A small image classifier, trained from scratch: 32-pixel images.
Rows from block 8 of a small image classifier, named by matrix and row number. Rows with one number belong to one neuron. Each number is 128 + 24 x the weight over its row's rms, rounded and kept within 0 to 255. All counts start at 0.
After each neuron's rows are labels from the 100 images, of 14848, where the neuron reaches its highest value: "responds to" is what is common among them; "peak at" is the part of the image that holds the peak. Only what is clearly more common there than usual is listed. The data: capsule endoscopy frames (Kvasir-Capsule). In brackets: how many of the 100.
# fc1: MLP up (model.blocks.8.mlp.fc1.weight, 640x160), inputs 0-53
# fc2: MLP down (model.blocks.8.mlp.fc2.weight, 160x640, transposed), outputs 0-53

fc1.10 [127 160 189 114 102 133 145 149 114 151 165 104 146 120 150 166 144 143 110 129 120 139 134  60 108 145 145 124 179  89 101 110 123 125 119  93 133 119 144 103  96 106 123 134 109 124  89 132 158 127 112 163  82  96]
fc2.10 [119 139 161 166  93 106 141 144 118 101 154 135 113 111 154 103  98 102 155 125 133  85 143 131 137  83 152 156 105 156 144 141 150 109 104 116 128 131 110 104 107 120 170 123 151 100  92 119 111 142 133 126 152  83]
responds to: finding: lymphangiectasia (36)
peak at: top left (53)

fc1.443 [156 147 152 136 104  97 101 122 134 121 130 130 175  94 131 153 129 117 134 104 127 141 163 162 138 113  94 145 124 155 120 119  67  84 139 138 153 137 137 165 137 128 139 126 122 130 140 124 191 152 102 138 118 124]
fc2.443 [142 125 161  74  64 144 126 127 106  97 106 113  99 141 168 124 160  88  80 135 122 120 170 194 144 117 180 124 158 138 110 162 124 130 137 139 121 121 155 162 120 106  79 130 110 126 131  96 123 132 120 155 161 117]
responds to: finding: pylorus (47)
peak at: top left (51)

fc1.476 [126 107 124 105 196 142 125 114 121 124 123 147 160 128 130 160 151 134 156 150 123 118 136 134 125  91 126 126 124 172 116  95 109 189 131  78 121  64 150 144 121 138 115  98 141 144 110 121 142 115 131 126 106 139]
fc2.476 [116 148  93 100 127 163 148 154 141 136  83 136 109  94 131  97 118 102 126  62 121  91 128  83 149 117  96 124 117 140 132 183 151 143 133  91 151 118 111 195 120 136 114 159 132 107 128 132 142 131 121 126 133 146]
responds to: finding: pylorus (43)
peak at: top left (42)

fc1.102 [164 124 132 147 101 140 130 140 153 107 138 162 114 149 111 141 136 130 123 141 149 100 144 141 117 121 104 106 135 125 139 110 124  97 109 124 132 134 111 169 135 121 135 140 145 104 172 113 124 140 145 149  94 102]
fc2.102 [131  92 143 108  75 147 116 146 121 121 151 124  92 128 130 122 118 147 168  99 144 123 134  97 122 157 114 111 112 145 142 155 182 100 141  96 122  99 129  85 132 123 142 128 100 110  94 144 135 120 149 186 105 100]
responds to: finding: pylorus (25)
peak at: top left (39); top right (33)

fc1.501 [145 136 106 153 130 147 135 137 129 146 190 115 127 145 130 136 178 108 139 158 123 133 160 150 139 134 148  97 106  84 141  93 168 164 139 134 163 133 117  96 121 141  82  93 129 103 132 135  79 100 100 136 116 135]
fc2.501 [146 165 164 117 147 131 158  99 158 142 107 134 113 107 129 113 106 108 134  96 143 157 117 138 173 137 141 107  91  83 118 160 123 157 130 152 130 111 145  64 139 135 123 203  98 136 106 111 137 137 127 151 160 119]
responds to: finding: foreign body (41); finding: ileocecal valve (28)
peak at: bottom centre (29)

fc1.198 [124  94 141 113 168 110 112 112 124 127 136 128 151 125 142 167 140 133 161 161 138 120 133 126 106  82 129 130 142 147 107  76  95 174 113  83  92  90 152 117 131 122 132 100 154 144 117 113  96 126 142 133 114 127]
fc2.198 [133 154 119 117 155 146 131 130 142 115 132 119 120 115 126  87 143 121  78  33 140 141 121 165 127 166 124 140 113 127 117 190 187 141 145 129 123 100 140 162 118 147 112 123  83 142 134 173 148 148 128 116  93 139]
responds to: finding: reduced mucosal view (62); finding: pylorus (25)
peak at: centre (36)

fc1.309 [119  94 129 116 148 134 108 102 146 127 148 127 144 109 131 166 144 144 161 174 118 112 145 117 113  95 138 134 108 159  96  87  83 157 133  91 104  92 152 151  94 140 120 101 165 150 104 154 122 119 133 127 124 130]
fc2.309 [144 114 164 143 151 136 114 103 203 136 160 113 147 146 140 163 153 146 152 158 132 141 143 156 113 109 132 108  91 156 121 153 108  74 130 110  99 125 137 120  77 117 130 129 147 128 104 171  82 156 132 140 124  99]
responds to: finding: ileocecal valve (72)
peak at: bottom left (53)

fc1.470 [128 102 127 111 148 122 106 107 118 118 161 128 162 106 132 161 142 131 162 160 126 113 144 119 116  95 131 131 121 153 108  87 101 185 135  87 107  74 155 126 115 135 126  87 147 145 112 118 113 148 133 124 116 129]
fc2.470 [146 143 186 130 105 117 131 106 187 133 129 122 115 120 154 109 134 136 110  88 120 135 138 144 139 140 150 119  99 105 108 172 121  63 112 148 131 127 128 181  87 130 120 140 134 109 113 179 108 154 126 145 127 122]
responds to: finding: pylorus (49)
peak at: top left (33)

fc1.114 [ 83 135 148 120 113 161 105 136 102 145 206 129 123 148 133 147  77 140 133 131 136 117 124 146 136 109 165 127 162 133 160 129 124 120 127 146 161 127 142 171 111 119 113 108 134  95 118 118 140 126 112  92 118 186]
fc2.114 [114 161 118 110 117 104 166 156 163 127 154 133 101 121 143 153  92 123 116  47 107 143 115 185 126 151 119 154 111  90 122 227 136 119 128 130 132 114 123 130 118 123 135 110 134 141 105 115 150 118 142 127 155 133]
responds to: finding: foreign body (29)
peak at: top left (37)

fc1.126 [129  98 169 133 180 110 117 121 109 127  90 122 132 129 143 151 131 141 158 170 138 132 128 136 105  93 115 125 164 132 120  64 103 182 111 149 105 140 141 120 140 129 146 118 141 128 125 117 102 104 137 134 120 124]
fc2.126 [140 130 102 101 193 152 152 158 162 146 126 104 101 153 154 109 115 100 108 106 146 156  86 143 151 147 141 117 106 106 147 139 129 118  93  75 120 101 124 189 107  96  93 135 116 121 155 171 109 108 124 132 127 113]
responds to: finding: ulcer (38)
peak at: centre (26)

fc1.43 [117 130 145 110 127 125 145 124 161 113 161 123 143  89 128 124 119 104 110 155 136 132 120 151 120 144  94 119 118 119 121 104 123 113 123  91 113 136 155 151  95 168 116 137 138 132 114 191  66 133 125 144 111 130]
fc2.43 [121 136 152 146 122 117 141 137 133 113  61 155 137 126 133 100 109 136 146  94 117 128 123 116 176 184 136 107 132 109 156 213 151 122 128 152 149 122 134 149 109 110 149 125 130 106 121 152 135 125 129 155 183 130]
responds to: finding: foreign body (37); finding: reduced mucosal view (31)
peak at: middle right (28)

fc1.469 [125  83 130 103 141 115  97 126 108 122 137 123 160 105 129 152 141 133 156 169 126 114 138 123 119  95 120 132 146 147 103 108 115 184 137 114 102 122 158 112 130 132 146  76 143 143 120  96 131 110 140 122 117 135]
fc2.469 [133 175 188 138 105 166 136 118 181 132 127 131 122 122 136 105 128 121  85  64 114 124 126 142 121 182 139 134 128 113 128 125 150  67 126 104 149 107 142 133 126 113  99 139 100 130 140 174  71 192 134 141 130 129]
responds to: finding: pylorus (70)
peak at: top centre (50)

fc1.172 [135  84 142 138 136 107 114 101 132 134 160 115 158 128 143 162 149 136 172 146 136 132 133 118 100  88 127 123 142 145 117  92 100 166 129 132  94  96 147  99 138 129 136 105 143 130 104 114  88 158 148 142 116 119]
fc2.172 [137 148 125 102 121 141 150 135 163 151 113 137 112 145 122 132 132 127 100 102 142 120 133  95 131 159 149 103 130 130 135 127 150  69 108  73 152  56 101 136 130 112  98 143 114 110 132 159 129 160 106 126 133 130]
responds to: finding: blood fresh (41)
peak at: bottom left (36)

fc1.408 [105 105 115 167 112 129 131 151 132 144 168 165 114 141 123 105 134 120  94 162 136 161  95 105 121 144 148 123 141 175 139 105 122 120 111  92 118 111 107  96 115 135 122 129 128 131 114 155  78 122 111 128  85 112]
fc2.408 [ 95 126 170 121 119 122 148 122 175  85  87 130 111 124 141 142 111 144  86  97 151 153 134  95 160 170 128  83 119 147 111 174 184  76 117 125 109 103 143  81  93 118 138  94  83 131 122 164 114  86 126 131 157 122]
responds to: finding: ileocecal valve (39); finding: reduced mucosal view (29)
peak at: bottom left (34)

fc1.232 [125 151 204 106 131 115 104 105 143 101 187 130 108 138 123 116 130 101 101 135 130 164 124 215  79 122  90 139 122 133 129 116 111 112 136 144 140 115 124 106 141 107 123 118 196 155  92 136 115 143 157 137  98 113]
fc2.232 [151 124  93  96  97 124 112 128 135 153  64 167 137 124 127 123 120 143 140 102 116 112 136 150 143 111 140 156 123  94  66 174 160 100 118 105 120 138 134 129  93 102 118 149  69 137 124 150 185 146 108 136 146 107]
responds to: finding: ileocecal valve (46); finding: foreign body (28)
peak at: middle right (38)

fc1.305 [134  98 154 129 140 103 122 105 129 134 173 117 149 124 147 166 144 143 178 137 145 126 136 135 100  77 127 118 152 144 119  79  97 174 117 126  98  91 140 104 148 129 144 112 138 124 114 106  98 167 146 140 116 124]
fc2.305 [129 158 123 134 106 140 153 131 164 141 123 133 117 130 113 131 136 130  91  96 123 127 114 117 160 164 154 125 101 111 128 152 134  80 126  95 163  77 111 178 103 120  94 148 117 112 141 181 116 151 107 123 132 135]
responds to: finding: blood fresh (33)
peak at: bottom left (34)

fc1.590 [120 112 101  87 164 144 109 120 123 122 133 129 148 115 128 153 144 132 137 167 123 106 145  98 131 118 148 139 114 165 101 115 123 179 128  72 114  58 151 145 101 140 107  97 152 143 110 143 149  98 123 113 122 142]
fc2.590 [149 144 173 191  92 113 124 111 159  93 103 151 152 127 139 135 141 107 103 126 139 122 131 196 150 137  93 141  97 121 138 135 125 100 153 154 124 164 136 148 130 120 179 133 125 130 135 148  55 155 121 128  95 101]
responds to: finding: ileocecal valve (47); finding: reduced mucosal view (44)
peak at: bottom left (43); bottom centre (25)

fc1.585 [122  92 135 114 118 113  95 110 128 127 171 125 145 110 131 168 138 130 156 185 127 120 143 123 117 107 139 134 118 147 105  86  87 135 134 101 100  97 157 151 112 135 135  93 160 142 108 141  92 125 136 122 117 126]
fc2.585 [136 120 153 122  92 134 124 101 163 139 160 106 132 112 151 129 139 147 119 151 131 149 126 108  90 121 159 138 109 133 125 117 117  75 118  86 104  60 157 100 121 118 115 104 128 134 116 139 120 227 141 151 127 106]
responds to: finding: ileocecal valve (57); finding: reduced mucosal view (37)
peak at: bottom left (42)

fc1.573 [138  91 152 137 136 114 123 105 134 133 175 119 157 132 145 170 151 137 172 132 146 135 131 150 106  77 116 119 136 147 123  88 105 164 124 123  95  93 139 115 139 125 153 109 143 135 111 116  85 170 145 147 112 116]
fc2.573 [121 156 112 122 109 137 141 127 152 163 123 132 108 142 116 124 132 140  90  91 129 119 125 113 152 161 149 120 126 131 119 161 147  82 118  79 145  92 113 177 108 131  91 134 117 128 130 181 129 155  96 117 136 140]
responds to: finding: blood fresh (49)
peak at: bottom left (38)

fc1.456 [144 127 118 113 101 130 146 151 133 128  99 154 103 101 118 157 158 120 102 121 122 112 104 126  94 126  78 126 153 103 131 110 119 100 182 146 127  81 124  94 137 134 147 125 161 135 145 134 141 140 132 143 113 146]
fc2.456 [124 139  60  97 116 137 109 168 130 104 111 140 125 105 159 110 145 123 127  98 125 201 118 162 156 126 106 118 160 140 124  82 175  88  93 124 137 151 141 171 169 136 125 122 120 173 131 149  94 116 141 106 110 130]
responds to: finding: lymphangiectasia (26)
peak at: top left (42); top centre (30)

fc1.73 [ 96 137 148 130 106 117 118 136 142 163 194 120 127 115 129 106 135 154 105 173 145 157 126 113  96 128 142 124 137 123 133  93 146 159 121 128 154 150 124 136  98 111 126 119 132 143 100 144 115  95  86 116 123 143]
fc2.73 [138 139 162 123 131 143 128 127 148 104  91 114 143 123 150 137 128 139 122  64 145 160 129  96 191 119 174 107 142 135 107 145 153 128 152 159 107 114 151 167 131  92 144 131 124 166 128 123 191  92 113 145 153 121]
responds to: finding: foreign body (46)
peak at: middle left (31)

fc1.199 [138 138 135 175 104 107 132 131 110 148 102 130 159 104 149 149 106 112  99 125 123  67 134 152 101 125  90 180 126 106 146  86 137 131 136 123 142 154 101 182 115  95 113 151 134 121  97  98 123 141 155 112 164  99]
fc2.199 [149 130  97 151 107 118 141 116 107 108 122 145 128  86 139  95  86 128 152  92 120 119 166 145  77 163  96 121 138 154 142  50 113 123 135 138 108 143 136 135 128 112  88 128 108 115 143 123 123 107 156 107 144 124]
responds to: finding: pylorus (53)
peak at: top centre (54)

fc1.139 [117  88 132 126 154 114  85 119 118 130 109 112 128  99 132 146 122 130 144 191 126 121 143 102 113 111 140 133 117 140  92 129 106 131 133 138  91 155 174 107 104 145 126  81 151 150 107 137 134  93 146 117 132 121]
fc2.139 [140 154 168 157  45 133 142 107 139 139 144 137 118 146 108 127 153 145 111  87 129 110 142 138 124 142 120 102 138 125 146 109 125  91 132 147 154 130  92 110 149 134 137 164 114 111 128 143  64 191 109 138 142 138]
responds to: finding: angiectasia (58)
peak at: middle right (34); centre (30)

fc1.444 [142  99 152 148 128 101 133 110 128 135 179 126 152 138 142 161 145 138 172 129 147 139 130 145  99  75 113 117 151 143 134  89 103 167 117 140  98 101 134 107 156 122 150 119 134 122 122 103  94 173 149 147 116 121]
fc2.444 [119 166 108 127 108 155 147 142 156 146 121 143 109 137 121 125 146 121  87  94 116 120 123 107 157 175 141 119 115 139 129 143 158  77 123  77 165  98 101 153 131 115 100 156 116 112 130 166 119 145  99 132 135 143]
responds to: finding: blood fresh (52)
peak at: bottom left (38)

fc1.218 [132 127 135 142 144 156 143 114 154 117 167 143 144 138 129 173 141 120 155 164 134 116 132 126 145 111 131 124  91 164 136 128  90 133 132 123 115  99 121 131 112 119 127 128 146 131 117 152 123 109 119 129 109 136]
fc2.218 [120 105 136 153 180 128 102 109 160 138 101 107 137  93 143 135 137 133 136 140 119 124 152 148 125 125 136 127  92 137  96 177 121 136 137 165 104 184 163 169  96 163 137 105 146 151  90 177 138  83 151 116 125 105]
responds to: finding: foreign body (42); finding: lymphangiectasia (26)
peak at: bottom left (57)

fc1.504 [127 111 155 139 136  86 112  87 134 137 149 134 145 128 140 193 163 151 169 135 131 112 157 141 106  83 114 107 138 172 101  83  86 171 122 136 111 118 130 127 132 140 158 124 161 146  88 130  95 152 126 132 122 128]
fc2.504 [123 137 124 146 188 155 132 125 147  98 114 148 144 122  99 128 140 132 134 121 125 111 134 134 153 148 112 134 115 135 126 184 150 143 162 150 142 185 139  92 122 137 131 135 105 141 136 142 147  84 117 112 130 130]
responds to: finding: foreign body (39); finding: reduced mucosal view (27)
peak at: middle left (26)

fc1.39 [116  96 148 118 111 103  90 109 112 123 147 121 140  95 124 132 136 131 147 101 116 112 151 141 108  95 117 138 155 137  91 116 117 144 148 122 106 126 163 110 154 157 137  99 140 147 123  92  88 163 138 119 124 131]
fc2.39 [125 130  74  95 144 180 131 145 141 159 137  88 109 120 159 106  95 143 140 143 122 149 115  99 124 137 172 135 126 123 132 126 132 120 108 105 107  88 150 142 100 119  70 112 119 127 133 133 171 144 171 122 154 104]
responds to: finding: pylorus (45)
peak at: top centre (50); centre (27)

fc1.467 [154 133 138 132 127 102 115 122 121 104  84 136 122 110 110  95 128 159 117 134 119  87 116 116 102 130 115 124 159 106 127 143 171 110 177 159  85 123  86 120 125 130 106 131 130 101  94 121  94 127  92 123  91 120]
fc2.467 [106 107 146 122 144 119 151 131 105  95  67 151 149  94 153 138 124 150 110  89 127 112 111 118 158 117 171 131 177 136 124 146 163 131 111 145 120 102  88 176 138 127 122 128 109 126  98 153 127 116 130 136 152 128]
responds to: finding: angiectasia (48)
peak at: top centre (47)

fc1.184 [128  99 138 105 182 117 120 114 119 126 116 133 143 125 132 169 146 139 164 167 137 114 136 149 116  90 117 122 137 165 111  83 103 207 118  92 104  79 136 138 124 122 137 112 156 146 111 123 108 108 132 134 114 132]
fc2.184 [143 154 182 154 148 115 129 101 177 131 101 146 134 127 120 151 147 117 100  84 146 123 140 152 136 148 118 111 119 138 137 185 136  78 135 145 155 157 113 149 128 133 141 131 132 128 120 175  87 166  87 126 122 118]
responds to: finding: reduced mucosal view (100)
peak at: centre (78)

fc1.454 [167 115 151 145 107 135 127 146 138 115 190 138 143 124 120 166 115 113 110 147 135 123 109 127 120 116 105 125 154 119 120  66 112 104 102  80 134 140 148 155 140 109 133 133 109 138 133 126 107 137 130 143  95 134]
fc2.454 [135  83 150 136 121 149 118 144  57 114  97 108 120 111 144  88 148 123 109 121 188 110 110 130 147 112 140 101  92  72 131 134  98 109 150 123 138 142 113  99 135 134 104 170 119 116 147 138 126 138 104  93 103  93]
responds to: finding: lymphangiectasia (35)
peak at: top right (37)

fc1.273 [123 114 125 117 140 147 111 123 173 117 151 144 147 107 130 155 142 110 143 166 127 105 136 122 138 118 150 147  86 163 102 118 121  98 142  68 117  81 148 136  82 132 105 100 161 153 122 159  88 139 124 109 110 139]
fc2.273 [130 100 123 130 192 133 104 130 125 102 118 124 162  94 134 124 131  99 129 137 116 122 136 148 137 126 130 160 120 133 108 162 132 168 154 139 106 148 170 138 117 143 128  96 144 157 118 126 145 116 152 123 112 121]
responds to: finding: foreign body (40)
peak at: bottom left (54)

fc1.25 [129  94 142 113 196 138 132 123 140 134 156 120 143 131 141 142 137 134 164 145 139 136 131 145 106  93 134 114 143 145 125  98 111 183 111  90 100  69 135 144 126 127 116 104 138 141 128 119 116 144 147 139 118 121]
fc2.25 [116 152 112 123 107 137 129 120 157 150 106 123 107 108 122 128 129 145 104 108 112 113 138 138 148 155 156 127  98 111 127 185 146  96 130  99 151 117 128 203  86 149  93 139 133 131 108 188 136 135 119 110 149 135]
responds to: finding: pylorus (45)
peak at: top left (45)

fc1.392 [127  82 117  98 122  95 116 140  86 123  97 106 124 112 140 127 118 121 143 128 129 134 125 101 111 116 128 141 155 122 126 144 135 157 115 122  88 133 173  81 154 123 132  97 117 105 137  78 180  88 159 132 133 124]
fc2.392 [126 115 143 111 120 142 106 103 155 125 185 130 139 103 128 151 128 132 166 170 111 101 143 129 122 108 146 152  92 147 101  74  89 110 142  88 115  73 155 112  93 134 103 102 153 152 119 132 105 164 135 110 134 133]
responds to: finding: pylorus (46)
peak at: top centre (74)

fc1.351 [131 116 128 140 144 139 125 100 147 120 173 141 154 132 125 181 160 137 169 164 134 113 146 116 138  99 128 121 100 176 121 119  82 138 128 121 114 112 129 124 110 135 136 120 172 137  98 144 136 117 118 127 117 131]
fc2.351 [114 114 137 144 202 115 105 106 163 133 113 103 137 109 148 143 130 131 141 147 120 119 147 148 120 128 137 127 111 130  85 138 121 146 128 151  96 180 159 159 105 162 140 107 142 152  95 168 113  72 152 113 130 100]
responds to: finding: lymphangiectasia (31); finding: foreign body (30)
peak at: bottom left (41)

fc1.583 [129  99 146 141 172 128 120 128  98 130  83 122 137 133 133 124 134 128 156 170 139 131 129  91 115  98 111 127 167 126 131  45 106 178 115 140 112 137 137 101 146 126 143 119 125 120 130 112 107 103 133 137 120 131]
fc2.583 [131 120 116  95 161 136 144 149 162 148 124  91  87 136 148 101  92 116 132 124 130 151  93 150 123 138 165 130 109  94 127 121 110 101  98  91 112 109 136 202  99 119  91 129 127 129 144 168 110 109 141 125 139 114]
responds to: finding: ulcer (37)
peak at: top centre (30)

fc1.299 [131  94 152 135 135 113 120 107 136 137 181 119 150 125 139 162 145 144 174 142 133 127 136 148 103  83 129 118 142 145 121  78  97 168 121 124  94  93 142 111 136 130 143 112 147 131 113 112  87 175 147 139 122 124]
fc2.299 [124 173 121 117 111 140 144 127 173 156 120 133 102 124 126 125 128 134  91  85 121 131 121 120 142 174 149 115 113 111 125 149 152  82 120  92 160 110 113 140  95 123  98 145 123 115 104 183 118 140 100 121 138 130]
responds to: finding: blood fresh (29)
peak at: bottom left (35)

fc1.32 [120 162 160  92 127  85 146 100 124 114 193 129 149 149 132 125 140 135 126 140 161 125 167  92 151 121 165 134 134 117 154 113 133 139 105 174 143 150 143 132 141 151 101  95  97 141 134  83 147 113 139 137 134 160]
fc2.32 [116 101 109 128 137 101 141 114 103 132  93 155 117 123 119 143 118 146 135  56 135  94 145 109 110 121 154 129 151 175 164 142 145  79 104 115  72 143 125 144 163 128 151 145  90 121 108  90 142 155 104 157 149 136]
responds to: finding: lymphangiectasia (43)
peak at: top centre (31)